Rows from block 7, named by matrix and row number. Rows with one number belong to one attention dimension. Each number is 500 + 40 x the weight over its row's rms, rounded and kept within 0 to 999. All counts start at 0. Numbers have three digits each. After the name is the row's rms in percent of the matrix's.
# v: attention query, key and value (stacked) (model.blocks.7.attn.qkv.weight, 1152x384, the v third), inputs 270-299
# proj: attention output (model.blocks.7.attn.proj.weight, 384x384, transposed), outputs 270-299
v.66 110:447469520437472488542495490468480453503512456554511509517496498511502485456505561534482481
v.67 094:520501482504490515570590508551460531439532430505530471576569426493425497528507482549453482
v.68 103:514521488540568508470554473478462391507516500507520539429486495509508493484508544408509478
v.69 107:545456466504437456549485483542496521481508513411500485544452528484589414522446447537514552
v.70 102:531471536467505446461477496493468484508522511530492429533452483462520425495496523516520474
v.71 095:524536489486513468474455531459451437512470509473570460483482525486474476528501535548492571
v.72 107:554464497522491503536557479459566502480542506523529458563498500512522557516509518514547537
v.73 107:486481547496518449530514523483474471517530506527511544439474580489505530512476473465488537
v.74 102:525454507529503446470465489558538502467533465538468572470540453466472573498477524511491527
v.75 111:445439475506527538487524498526576495474435481508447490538522533496436529528486504446484405
v.76 108:456539522436525511455468535476491433484428483510574486458532566527536472540513512506576502
v.77 101:551418456443536502477543543506449493496448482485508482473465501416446459484522475563537549
v.78 108:536485505504549470503484534441567533519449459507548548416543453459490475421462499534576474
v.79 106:528463581555446508429520566492516451492456434546533505473491454520469580469526487480487464
v.80 099:458505479512502500482567624535492439490519529456518530472496533502562544535549531495578498
v.81 107:499492538458500463528452551517587521507545502580480588574511513484451542492533507525473555
v.82 100:455516545516557495485589492515463490501556560564509476476515518541544490520434595496475473
v.83 104:480458421588473429517522543473470531587510534506476502495502476445516413526455495473460491
v.84 109:473482521451507457498512532534572530527483481515497507582434526458546556471509522512517369
v.85 110:525524518594502532483544551509498522442593511433467475526517474514531426566549371568479512
v.86 103:574529440475554493541526436496446539449540473493441449488550485498576498497449489574519491
v.87 102:477497438515512513483530483508438522438552534498557488507414485537526426437449542528500550
v.88 105:465604551516555463477456503496496534510546545549490588500436479532491508463443481511564482
v.89 111:452424501486445510495449497550474505504506531492514441477487477487523566478443511513486600
v.90 109:480532479417503471437497531520472546499555453418468460479433488527522406523571485537463553
v.91 102:440494552477528489415415499507501390465553449463509513463521435531531578444545499498505423
v.92 103:535508487497570535491480515482518504456452468496516406500489443493542496506544539514538491
v.93 110:498466515471479465540543510475494504543458508526534509599555514518468532484433550532480507
v.94 103:489525500370493408500506482513479488464522431442457547538469521504508521531553463521433461
v.95 094:462425498482475465508527512462494428563479493582471470479434505564540446518506538511617438
v.96 093:473438436517538639492513447494521526469497490455517509502480488520550490456480394515472531
v.97 103:543432548449486497496462583488536523492519506496479442488496523530471467542512482471553550
v.98 102:439488523520520537454521452507470415516506476527464515497489456514582540499430532474450405
v.99 096:447509442492574516481445451473369513534479501458509523503542500463439504490455471514469455
v.100 096:438556426480456547505562491535458507485473469484462405554510486521536500489550488509490467
v.101 102:494433547536530506494430505509499473496434485518471517557576520430522519521549511570518525
v.102 092:512498543547506438445526574501438471501474498425483434486514438571525415454439518455587410
v.103 095:507448552525509484535510549499482475441490503530513461522511559519482528536566563474468425
v.104 100:497546524468488453503458562489535508559486553542504408500444492513507512515477481501407463
v.105 101:454417458490433512461484543533431468534519509437489442428457556608492491527517531480504479
v.106 103:469448529480483485492436548493478507479477554504438505511464529438470595575486520475477506
v.107 093:499539496480518521517513514464424481468468470560559557550501512520501442551511509472499509
v.108 097:391478499565488460538539536470469432504465409524394559508490521499445549522497493555505572
v.109 102:486507519500537502522520486560418464456525548414507512476552489529510472469494501459533545
v.110 101:572556553507463442530440534468578474523525523460453472537541533493496518494471523550509511
v.111 099:431480538489512467497559460498512495530540537487494559542536486466497596486444468478524529
v.112 098:491502480450479498481420491548521458548502463453491503557462498492576539579459437426493519
v.113 096:563467515460473474512578506483487561499498511498505508481556504445451523499540478573458549
v.114 106:468456501505490505485483473537508521477515458498499481530538475546498452467496487435569505
v.115 092:518563534485487448497497434521470462543567551577456534561453618546515504504486575514537458
v.116 099:488451548571509528565489465512567516512533533512506528490503561428524445496600491451588583
v.117 091:530421477542533591521476525430486488513520489496550520495490491479478470506526525514468509
v.118 094:501500465516521485450536536443515499430544469450494552477510547520503491401492518487558477
v.119 101:543570517484550437524455513500565482488521518540521586494465426487492521444551523487514402
v.120 106:519488473474545454532469497435516509555522521486453524561514492525423471531505527499489524
v.121 102:566481509509503501531509517520497452483499536486530518470525484437523514528571503535462492
v.122 100:467468515521444421491501525564502497478564478420483436454514532551563489577545520494511481
v.123 098:542517512501458542464560467436494506475467457505428502513601467521502481502526536494524446
v.124 104:576460449482487461472532435526519538440505456499467490543444547537488544508445469560584551
v.125 090:414495462504545555477545512535620456450509498475517484440515501514474537467460485476568499
v.126 097:454518549533519523512503547492555516456536494514441453506414515540518516507475461486494496
v.127 097:524520483558501510508510495518521518449512454515519497516449502562476595553383497501502518
v.128 091:474526505435467493509473578471566505509461577476470383529594501500503504487494524524498549
v.129 099:551505437558497501474484475468479450560468501459533530518467495500518548522509578550497515
v.130 101:465460552520487515513482466469415493515497531521475500545585443520451532528455455468509506
v.131 101:486517491471458496540499452494461496519526497470513409525526461487522477492488500485533500
v.132 103:422519535512466529472543521501548452414468408522531497435488379558425510549503477508566478
v.133 104:515521561462481482536529460522545492490449473493541490509490465489475539519505517465507453
v.134 099:511493520568544548461506495506516591492509503513474529469510500521522465513509483478466530
v.135 104:546482555518535520463541482546530488511464543550510492480538456448492501536497470485484501
v.136 101:468526467475519451426522424548495500523528545501481503494460504526486505509494449417554473
v.137 093:481442502528501447479521544497523505514465522512432549560524496424462451516529406557506521
v.138 090:522498449529517507496551502461466511549485512433535525509465532556532461465502511470550433
v.139 096:524436590459490458435509464448492527544520450509505523546454482543538481520505517579476534
v.140 102:515451522544451537550485463538559529467461507476487490537477438579505439527517484503498484
v.141 091:508454549517564510513474455493425480466485467508406467485513533501481580427449532507479423
v.142 105:534452497539516522536520567512458435502508458531483477562481462469565473545482481581517491
v.143 105:498453528441490480481531516429576505505538508469557476501500584446495496503494528484521530
v.144 099:509490445519450471571496513622510496488522542439487552507475524535540640478499567477442495
v.145 099:452492462549508485518544471454492547503487446496493522494496534493540464581478481467446459
v.146 098:544540555471478497486488413440462483543549499522470543452463450499511471505506539445537456
v.147 106:482537551493525528521569540498490515474499482488483509487517508559482494519493480496529461
v.148 098:544546473470469465532543500520464456532565487517542578459526514443557489473539514473548450
v.149 103:468491505493529485508514471589488446513412520512496536461550572526490540432459463576466549
v.150 093:492506498516447587489553435429552517521478513590452513457505547527528556459461533511456520
v.151 101:534530537498485524514493439474480420508475480402567558494451462533485586515500435548515451
v.152 099:459539490493480502511533539534469489494438451508523506548474494573500464563505511533523508
v.153 103:426483444542478528469464498447538494470421510548514547526511491470487531483472513531477504
v.154 099:470462527468478506503532562508485417559439528490451480444525489498481426449531558525600538
v.155 104:506508570501492473453448530495487466502493481458513480407537579483518495558509516470513393
v.156 101:498490515479517588497477535468504555526536546469574490468471531513419505532486551499534499
v.157 095:489558520427601550498444422500563474487424475498518499545552507488553485536530486497461481
v.158 094:538507531552450435508512491515514439519468476459500523413550479498482452480500565469509532
v.159 102:467516497446565445466438508501561501444486527443518418545477467545496502584553447553494457
v.160 098:495455535503492488543466512493556495492465500501460443488403538464527532591525501486521535
v.161 094:545528476609498515503498474484535507570487427542531592501470442482509512485508473562468551
v.162 106:541459501456554531514509520493502543503385528544515548488491449522539509541463435514513544
v.163 096:504415556501454486524565565530489539524510498501520450468531584446472519521506457523523462
v.164 105:523505487456505395500508433507523530528486448516443439470547518478523530531554460488481503
v.165 099:510591521558491548520514537481495522568563551462502519499566487495517541448498531467467452
v.166 091:497525379529516453454513498507504526461470498523497476529539542507523446449530448485479499
v.167 096:513529477474471558473462538520500434489523501476535480465501556500513465474470496470539508
v.168 101:533447518568503504489483496494480501468548506492486427540504462552470531487464548538575512
v.169 095:415428515546411437517492509597500421521456474451542446530562530499555496565567452465493550
v.170 099:492555503533446513502477489538549475558507523536467572528468571478389558524508479514542567
v.171 091:493432513454587605487486433469479537475461486508580540491613573562462492532484447461512512
v.172 099:488468487529469436516555514519491540510508483534479535474465513434509503499504502515540520
v.173 100:474471546538555470529489550516585490503509520481491490461454491475537470467519510482506500
v.174 100:541455520528512553408443493489518522529541509461520519486498447441445517516520583399547500
v.175 101:562518469503517536510500493440470429487497484503445423479517548488508412501480479525509571
v.176 098:430491513536488503521541545474521516524534527461514529453490468486554520550461499479519504
v.177 094:555512490587556444544442450485548519489468475506558496485508483460531483550468559547521590
v.178 099:533409492488502565462487491463505533528520515457453495587531552488512505525560489504532505
v.179 109:504470520562485475563490472529506453522557517463524482563466410490569496479557526486547492
v.180 096:439566519374523533524516480540533449573526578504486550485531528497482453479465478444549416
v.181 098:543482484425522537456505500562489581473538502506526461494449526461517484592410446518420479
v.182 102:492443465469481492528497487532445522522486545439438489503562508509425480486584490505459529
v.183 095:527469493471459463497476540510457499455489488576480459455562526521480438519477461574495581
v.184 094:531482496501554535510479464532491540488544480477528529488420479464456472497535536527501491
v.185 101:583448489505485456456515446442542557422480492537468531542527481486516541507519498438484515
v.186 101:560442480460415486532526536481517475497507543484534587504472395538455551471456440509496474
v.187 099:535541477505534511427514511509457467489451512503457440548547481456565428530528489625493512
v.188 099:472496481537464438520495485478499536548506532477440483477470464511499440525464383568497564
v.189 094:487519475508485485507501530500465470557554490492480502561573534516506514502508445497494526
v.190 097:564530497424501458438520457481482475481487506533457470539479588502538428521481520549490464
v.191 100:535451466513552558565551525426554531488458504548512497453470569538520551494484538543468529
v.192 107:429473455497506492508486546472463454503514467471501565398483505398558503557534519522496434
v.193 099:512514542556501459560560503466555418503582485540550452553535515576497501521525512481434472
v.194 107:436439423548480506493483486508529498552527458512544525469560539441496547492479487461570522
v.195 096:544542481470565437465483481543520522490486411583436444449526540584449561491499558488453425
v.196 096:448474450546487525485482461461527471491537437478527587448483405500428502524498447568555463
v.197 100:544468463461470477471444548528540460547490495482458487479455480509494448538590466535494568
v.198 104:591495458548539461483431480473502534538499468565459431565516575466497469524457446469507511
v.199 094:422533474498467511508457560490534483416411475472472483453549513475441477559500476526520466
v.200 099:499509492514463564499463558471548457520501509498536461472503567527439573493501456494563508
v.201 106:497495498520511451493441466507564495409544498429491510384528430551465483485453539460551505
v.202 102:506582447455481521498523483550441499574392557532515473493539549498578538518472426454520496
v.203 098:498509480488544488467499408543447506481575447503521566507517529555470470459483487520504598
v.204 101:492519570479518457501445444495571536511485465482569468553476532437513524475409480489545510
v.205 095:442494551467506543401501454506541538556486445547476514523474559467547458526514566550567562
v.206 107:524493498532458537560518441433455487550451499490508487596458466449490536470500543502500519
v.207 105:456487554491434540515506482484477512441555442527452508453531494497470457461460497502462479
v.208 103:518599495506426569526420487496529455517477529475504492533523482499491556423459485562532450
v.209 091:489436454547456400526552532502495527546531485527490487446467465479492535506475555579456545
v.210 098:536460505518460442515469492487457541542459578503436499483512510527550499535526541494442455
v.211 104:522480539522552454470503446483508530504447400520487555529513516529512469500526547559482473
v.212 090:492505487526505456400519478534520503510425508510484527506563509471524476486503524447543500
v.213 096:494491526454504557546501534488483477541504543531539579577563570495502501524518534495506518
v.214 095:486540480503446553500530446517503528596594471462469452532487506545448456516537433492414602
v.215 105:482456513438507534483491508475435453493483553483502484470470489523513524429494518517512518
v.216 101:523522516541514499490557508513520505504460596439505439478485558549540450475522482523524461
v.217 108:547448430538506494457499582433427478526515480473535516510435480507550557531446486567421570
v.218 105:525507495499475580499459481489472566496487495501485488521475456458529506445530463477433486
v.219 104:453581430480464487508461529412528442516511496507508515465448524551513500514505460474532455
v.220 101:506472531447508494493527426526556508510579510487539539508523493570529434500508496529455481
v.221 100:538517518471475544481492436434479456538570566529550542525393418499479465453526443532483484
v.222 096:488556490510503524531534537459488537509482569427566510513552484510435431546481516504518524
v.223 092:462477532525525493513557474487431521434423445545462470435468464435494415491511457483581499
v.224 098:496435515529539568497559523462554519539481498558479509566520458404429464536500535513448596
v.225 099:563539505431465503486446487487506555561514504500544513483504459457536544511464484445509506
v.226 099:605454530487487430445610506547531523484458513570476444450543571476464501589484513484548479
v.227 092:517442495491546501547491484477548458475463464417468561539585538537523471476541486452552505
v.228 101:495548486502425494471487464544533505536456497527510508484498526535515509472456515501568539
v.229 092:533504502507527517404551583402497494453540483477491537500450549438558519502463498500515503
v.230 098:470493566566508476405453497564523564484495487433554518470553530412454532460541498445505474
v.231 102:463484482517519499512449514527533457553470416481499480519509532511494464486498516574483434
v.232 099:531434488521501474492507478599513475523468531484461507494518488469473536496489554529522475
v.233 096:497514509523464553603525584521544508561486498485489477495508567507460461549457484453419454
v.234 097:489482434517550540470537535534476476486493451441461540476543443462499528517530565553490483
v.235 099:485568502429542428478484528494495403504531462461455511495481460516508460453514539476574460
v.236 107:547533488506484470518510503507484489498476527464551541471390516490459468505531443508505475
v.237 098:584530467549540424465396546540502453511503543549495526462477548424484559566598463507463484
v.238 098:511414538499484575532501496511452523501505480511480506452548535527510525481512477537470426
v.239 103:491488538465509491491529507529524476472521436532468577450532509587423480494510494479481533
v.240 098:492455440446477500586513464465476456544584458487526467535499508478467454491449521516460475
v.241 100:465538536458465454546496472515550380498513521441477558461588489487514599511551531479509456
v.242 104:420464434447478509508463530549461449481495470478554487484510511457529481519536531510522495
v.243 102:547516504503517464495511477495476479466515499491605498504540592529498504455441475517535492
v.244 096:422548464532458450446506475526583467430544479561529483448573501447502563589562486522475532
v.245 098:426496540514540513499513443535550466482482445438463543491542504499446489486507490485517461
proj.66 112:562468507478529511542561554529496493542455527483538496504504505527456504501499510537518498
proj.67 104:507474498490496507514440482504469469503521427546451505526460556554479521520458565455599531
proj.68 102:516494479615486506478547516520512465480518500514517504481523491527553466490495463511488499
proj.69 105:514496540538457610516439520497574511480511506515571540467437471561431492504504494464458520
proj.70 100:508481429585434530517480519529583488441482527501462453511512541421481526465481513479432517
proj.71 099:530462562497530510454506504520503436433477522529563518412536521498519532492447485432490518
proj.72 097:480497457475497469585466532519493504448459504504506560542431441470482468537558525436540504
proj.73 104:425502511493471531518456529573508484523541412484537494480474485464535526465433426492545485
proj.74 104:510537453507521483488464533525455512512419504441494492481498489498410519591531476489558495
proj.75 111:535416478462506505584470497531469491505500431448521597429503489546554492561475466508498507
proj.76 107:577435513496468453499454518459503541522526444497467475469491439494524532515497507525475462
proj.77 096:464528533467453469549512555513488497643552474448468478426497431553538505497458542483578452
proj.78 098:472500481472515518481475562511505487523491533508475500450466598439488509586539502448465497
proj.79 113:488612496479568542476533512450506529481467501502536531441487510482512468479590540496495516
proj.80 098:468518506478511465449475478454517509541512512499490427511509482577469412552486597522462521
proj.81 106:466556490506502504519451492490486504572555454549459479535450477485523485496477463510491511
proj.82 096:479510508488532541494445503508526487501521459447481496533533466443482501555502509442575622
proj.83 101:504519520538466537521510425572523467546491546567443502525547500484479502545504574519461539
proj.84 106:446497501504464544481507499568527477558511513433566454460487417482521442488480448514498523
proj.85 104:464500522517518462550463484446482461513540490473515564466555528445484508463541588545449503
proj.86 099:473511529544480516467480428464516406439480578527493461481558507450495533463432455514519517
proj.87 099:602602498499474483500496434558550531591499489524458480513577412553441533523480468502518450
proj.88 102:484481521598465501514486491483558441495452510495537423453506474553545562550511490462431545
proj.89 111:454538455500551487511493517514516516442557476536465432523438541455477465531497524480505479
proj.90 107:466505493491539440488573496432554541545555481606469549551539510467518601485491566539483521
proj.91 104:534470516472519472570498481520548479474528492533517464430552479503382430571516525482496484
proj.92 104:475494453499532462463541562493513458531514498564486479529571464540563554459469503468538549
proj.93 103:460546558472522559483467544467472481487520516412420536476468494436577499569484517531506478
proj.94 097:467506546496463465516433465464536489519570499475536485506480501507565563520502521552529506
proj.95 097:563575575510530517568481513556461484534547474523495515448501497487414521458492502512389490
proj.96 090:511545509497497444494478535517436513509479447471457516562532521491521510538485519533491521
proj.97 109:508488458468450541488518438480454432467528531419508481575522478565496558508552564528478495
proj.98 101:487452491499516477514505531507511472557503493483501495445502516549481507516477438467521513
proj.99 094:451556478483552483533538606443557498470534474476463498471519455541537518511509505540541619
proj.100 097:511493508491537510505515517515496513507432466534554531450450463538542514486481460523518498
proj.101 102:498526496513444521508529416540462519457503520561533557497392554517453524480520490511473531
proj.102 095:577492510490503505491584523526478489498495492527515524553513499490513577485495444479497504
proj.103 101:444473546548592465549533524488423495497471472526510550443488520535505475481518509500495469
proj.104 104:441520524503516528463517495522456480472542442565514522487511586540561451530499589523496515
proj.105 096:588528561537486524469482531450500531570425537532487523523533517461457468529511556532501428
proj.106 097:551583409507580462545427463523542453503512472565425473506460524453494469481569477506499462
proj.107 096:460564511510480556544504510505538447510455528494486482446476521460434539553512460507499472
proj.108 095:535515530582445486436453545579496477507467479554496516567583581498502477542494463440493498
proj.109 101:524487525476453536375524604476532474446469492499544435489472531498525518563481419522542487
proj.110 097:469449548524433472513514579538516575412530511528535466475496440495534508446580571519598496
proj.111 097:521443490444403524467456466559520450474483510449514495514498438449494463460473479483553413
proj.112 093:479547457495496521591435483505597493511542517541499483501536476521407546473481490574451501
proj.113 092:467506533517472562435523507514478417495501531552547507524441497489534437530566503433555445
proj.114 100:514505495524451470484498565502556532497518466560506507503505525510573481452492493533397426
proj.115 092:463543546530447532501480528444549462511426531489503512440494508513495484544524467494534510
proj.116 101:491518445437499489431437498453488493506412448427503478492413579628568534480456427478448483
proj.117 096:518583529511436410513545504512476483554556424512457401489498507508524490486556505459531537
proj.118 094:437494520500539501477501517487513497566492412542457539486500510584501489442493507446548459
proj.119 102:562577553441542542525503494560458514423477476547548495468564416464487464482441493578532532
proj.120 099:529404516533508470475501509514480554475485482550515524509489442431518490517471470548388494
proj.121 092:578533484498443451536460424522531537552519541543526543549480483484553539518447579446481550
proj.122 095:463521527410497567492445485415556555520489468502550523603518559487482599516530492516432537
proj.123 098:515459490459500443457523543518572522513535521502552446533523493478553524504530476578441490
proj.124 101:517482554508472554483537442422545393528433426540548495461485504477480413454460461484435507
proj.125 093:513456540510508550476455512481475558545540498531483566467565492486402486544519541538424546
proj.126 098:460473462474519530433441509492510486531544477539480566469535545449464487523528573509505558
proj.127 093:519529475488504482539510499488551517550595577523554503492467559459498466472517493517492548
proj.128 089:513472477528540487561505504539488464456525483522592526523432492530476528540483566510506465
proj.129 102:551465519496493490454462475587491504502510483483537521524520546486510450477488543552466521
proj.130 098:458523481515491533452492493447526583497567488451477473561547472500516501434510532440458502
proj.131 103:556496503545451484524496390487537484499454492552527483532535541501477569501398489463496512
proj.132 107:478517417488550447473501487480547521543535518544506459505475486473446458484512499481516533
proj.133 101:465597535479468500499514536488478563449499471513448433483466501514556473508435521532438523
proj.134 097:523503549437511399549440520481483542490472529465504491442480463500477541386467512566560408
proj.135 103:493529512417550507458485497456527525512494513537500530520479467471495563556533496498460510
proj.136 098:506486545496450479529479474499465524515523501572562414493532532501489588581497467511477547
proj.137 094:533533544524522418539484450537509530487452520532558539493467495526461494471574499511541483
proj.138 091:500596483453503485489448513468506493466448430548454489442504525493534534445556478516421487
proj.139 095:462570391437498573504487501570516571513515552532455550450469529479481541484438493426529503
proj.140 104:508514495489536477505478441487446487464543519492516465538463469473521547450444537547514453
proj.141 092:528472558585459555459570483534436480505449491469477505459490520509491523485522468523489504
proj.142 101:488486509520484496539473485526505601443528474535502492524497497420447509464527544492544491
proj.143 105:515553506502496478470478500574522454464481532455529505520430576546535450494499560400553545
proj.144 101:424482485518480541466457523509492531455513534542511488528465460461472476456564527499474526
proj.145 092:552537567439458556505534496527492483409486535502502470438526440504459473532495512478506464
proj.146 096:529549509508524458496510433523551478499442484503522487557493470485517472528522566454493431
proj.147 104:556533480482489553438508510450464541471524478421457526530567517471524496460478531498503510
proj.148 104:441478451553591406560430542533479521491505447517496439547531506486562468472524422544480578
proj.149 102:438488506520570524555491458474580485439503529451542525521532484425490498528480544474459463
proj.150 091:564499527506497449522399519507489544451447502497556546438487480511491491528457471482475513
proj.151 100:517526461501466514503537516499484535505547524502553513553560530400500407449501550467479439
proj.152 100:535473546454545463448445464501451457503531593463542525455474511521521411494542518405505478
proj.153 105:458548464439518473569537450548548478646519447539535532501529539478542600494522510449505499
proj.154 099:509502482455522426504504510476475504503579509490545495481516543475604536544493491502556542
proj.155 101:444409454495467530543588503554505519530553480550439426538425446514460530495496472497520456
proj.156 107:473485514532447555512531503493467549513407446503386513508486477527562385512510522481555448
proj.157 095:480538511455464455543536519544398544442529512463515486516403465447482537429523485495481545
proj.158 098:491480442492576546455540511473505557513539484500466515564535494431557497454458466499539416
proj.159 102:485470531512457550521487474427543509490503437600481505523496466499503447470498440484506481
proj.160 095:473494526467522504465448493505484525521477529516545527577488483525494475492460478533458472
proj.161 093:547553554451564452467508466434493543452520490538493455535563498499422483446467490486524509
proj.162 110:469497453545484519475500470478579517474501490433544565573583550505504470519517507542427475
proj.163 091:506519490589506435504490536437549433477447509513523489500483463501548493433496451521488515
proj.164 108:453437545486544521479583510459606461495501453482551474569515479502442436522541454482541473
proj.165 103:417427507550508487492488441485534459551481529568458454482498577438509495476525558476571439
proj.166 090:532423515473443502494493506502497510539479501480514455476513542456525516527506506453537563
proj.167 093:531476501455530485547510489548563479523416504463476533537491495518531448531477519483539543
proj.168 100:431486526459374482458518531487484507513566484482564533523509464541529533541502452560498454
proj.169 095:572534515483555507431492497440519497474462525463531503496487478528480536445477544485491486
proj.170 096:564484463506523411540480468526460602504434521501501513499544417506551474508550539500418506
proj.171 091:513507532510470446530494512470542498509562482513528540496469566446500505474438539491463471
proj.172 096:540533484488515537454484522492517532465570463482510488568466475480461480523497437441508506
proj.173 098:544482527447493455472554533451494506581470540440493530528525485422520517487522463508504489
proj.174 100:438522461492531426527590492573508499501482473423514556548494514461460436525479449518528473
proj.175 108:422417557530489474493499488537527500546406488489579586495541479579473510461474472513573485
proj.176 094:522550515446489502568500475431498571511519511537555469534511450445504514446490494504514525
proj.177 093:526457520509473504495579591481528502457530483523524507564549495459539534548503491502481562
proj.178 091:505461505477475438550483483473521569468507512547476529539417552443521551476542438531546476
proj.179 103:508503439477544533497506575520509550487559464552442518479465556516481499466543487564421459
proj.180 097:453471494491514508475411490512467449565499422552577529457568511513499448462515498589506466
proj.181 098:492461485493497484517519438488537466525495527489510486559543542491496523489555524500506569
proj.182 101:489567545488490522489486516473528490515512546479456466480543490487549524469408545438541475
proj.183 090:495515543562514491494521538460495519450488481574499540516497521529489461496554540442498442
proj.184 093:528531539542471410489517601478507472405502545475452482504540523441499487506544493453479490
proj.185 097:459474555458498548553556465524480460517482574442585515591485589500552511552477472444534517
proj.186 095:441524410541515498543448436484455492540507462497480500482523577501507420478489464517545456
proj.187 099:512546486529440534444523499481539534524483544500456563558481488486424453527485524450513466
proj.188 092:511488547485557561445508443533502500545497472459456564479526579504533510482506587471492471
proj.189 097:452500474478561481490491501489520454558512535489511523479497450482510518544479478468448452
proj.190 099:544472421555440569461507464522490612536526455495562575501513373469457461506519548508479544
proj.191 099:560465526566519517465447435546429457516541540513539516513471556467473465447560463513482485
proj.192 104:464517567444548515458530479513523562519480498508475418542478469575472566355504526542529534
proj.193 101:427416492477505510484441459540442537444426502499515531506473560487425488444541568502434511
proj.194 106:567564641521504540544479443582510446532473449508510515496507490539488427531520535560460398
proj.195 099:441465517499493618464519505494493524522507509568496450495524458445473468594486411452469528
proj.196 104:534518447476518439527539507456451554501494546517413490457497422481569466480530517514482489
proj.197 102:470513507567448491517474479508367520437487509507520473504552511473514505455497471506510515
proj.198 106:462517524487468508497472541489559477451527487442496537497480527530428499500483462566521464
proj.199 100:525498525601536524475468550494472568511516508512434442495465536547569534468497547521503542
proj.200 096:537488469533433456548516475531513503454510495482515455459510513502558475537526523509492481
proj.201 104:569532500395506495513492485440432548531481472598483521562450495432581500505494484522463518
proj.202 100:474418485512466448556567530413518456512506510474442519487469537533507469540472514561465410
proj.203 104:513498492494518441516432547495504482433498475518432460500498565498535532510515520442515474
proj.204 112:541587489520458477492582565527479463520475474536545414485570505576559478465477524551547442
proj.205 099:526506533504506495538582528455514521518481556407524481514510490530490453476504516444463481
proj.206 107:623441508507511522517540486522561463458543483516548487524494526527486542454502510461568482
proj.207 110:510469393526526430482440531515473446564430543515487420488547551511441464512499473549502513
proj.208 099:533515539449532527537514402476416510536505460498492479497515501486487453491500555464554489
proj.209 093:513554566507524535539494460490472478473460497417497543515476501468603497434514482552522525
proj.210 096:506449406422528524460502511545464537482450529447500521510432487513481537502499509462570436
proj.211 109:514504564532507490496527527532508438528461562542501569501504436437444498529494464541470474
proj.212 097:452506500490512577466520435452480532493439519526486497495564490480487551499488459520513534
proj.213 096:464471498558519444463545523488547493566455551460413415473449537486468466556530551435480414
proj.214 099:516460450544477419526556529478476447483480497512570513513517415490539440460456536516501550
proj.215 098:516483569566488502440515490550506554538523510454417549511499482590488495537520457534557487
proj.216 103:502485534495532512487495555539413526494450442459484494495501489443554550487553492454467521
proj.217 103:478528478449487495524508442490551477490538566508422515508457455546479422520515436550570493
proj.218 103:505565516470516427508462502551530493392541547491550545490546429486479523565501493539521553
proj.219 102:515471573525396503570548563517497521515452538509510556496519538493484478455500513544487448
proj.220 101:485475425493450497506487539499438479490490534450509499472533489457554502549438451538462483
proj.221 104:473449519514483469507509456524501511498524509475489508486550475557525489528525526573511434
proj.222 099:465495553529476509489520531511426518530494529489405421495518527516441506487567573495508556
proj.223 093:538501509504577494431513490479526495496505543432433517560516482511471469458540492461510511
proj.224 093:478504522492479511495479416504406509482511539484517530517441506470558479539444509454530460
proj.225 097:516479526467489536502453490597522564534474528571447486481474541505576603471479550495448475
proj.226 102:422524550455555543480447489558548420483519550510456567482391480525609450550519502455563417
proj.227 091:477571520478424490502610483518442555459544508450503527422502424470510498461487514575510468
proj.228 096:523524483497424569461461437515555538482520513532455480547509481504536513523563502565514496
proj.229 082:499396439426505499540502539451523564446527559482508485490519493511484476522449495487460531
proj.230 104:492507515518492448537440441497469464495552483529475579472449498485458469530507489585515456
proj.231 104:513439476488508516549504419456531497500489432486482550514496482554531505461519619426528478
proj.232 101:490480539483534535519480472448511485514441566489558464483443463476438481553502450479538517
proj.233 094:488554544525499504468483521457481468559474485486467434484444427507474529524497479480484496
proj.234 096:469474545462525527483487522521498531528558518513462546506461485550523481528520508424457473
proj.235 100:517473539492470467494484483491514503494532474448505456471510509515508451394464451498537578
proj.236 109:563440552426458560523510527472460481438469508563479500507558499477496527492578494416532569
proj.237 101:470507566530496527514506461588478506548536525519505450465585468512473470461456454471523416
proj.238 088:481537489533523479507517530481541483481459466484458537517460468502502470543501596522463490
proj.239 100:470471470551494543533477472494440429500544576562563523554489467514492560476575450529513542
proj.240 092:432560461412505511501482538551485497435472486438491532427537428561451526448485510398529516
proj.241 100:477558507444524532530475464501503519487463517536543479447503417593471491481514562479569495
proj.242 100:466469470484520462544474497457478395465509467529456395414474450509515475523546523529482489
proj.243 104:521552470582496523516556496514460445534515480516482487481492477563489509545570453491471500
proj.244 098:528502517486489493532462518459567488520471472444493481541580514516520493449511486491485490
proj.245 096:560484531539499472549564473530440455568402431526512500560494516472539447542478514510525550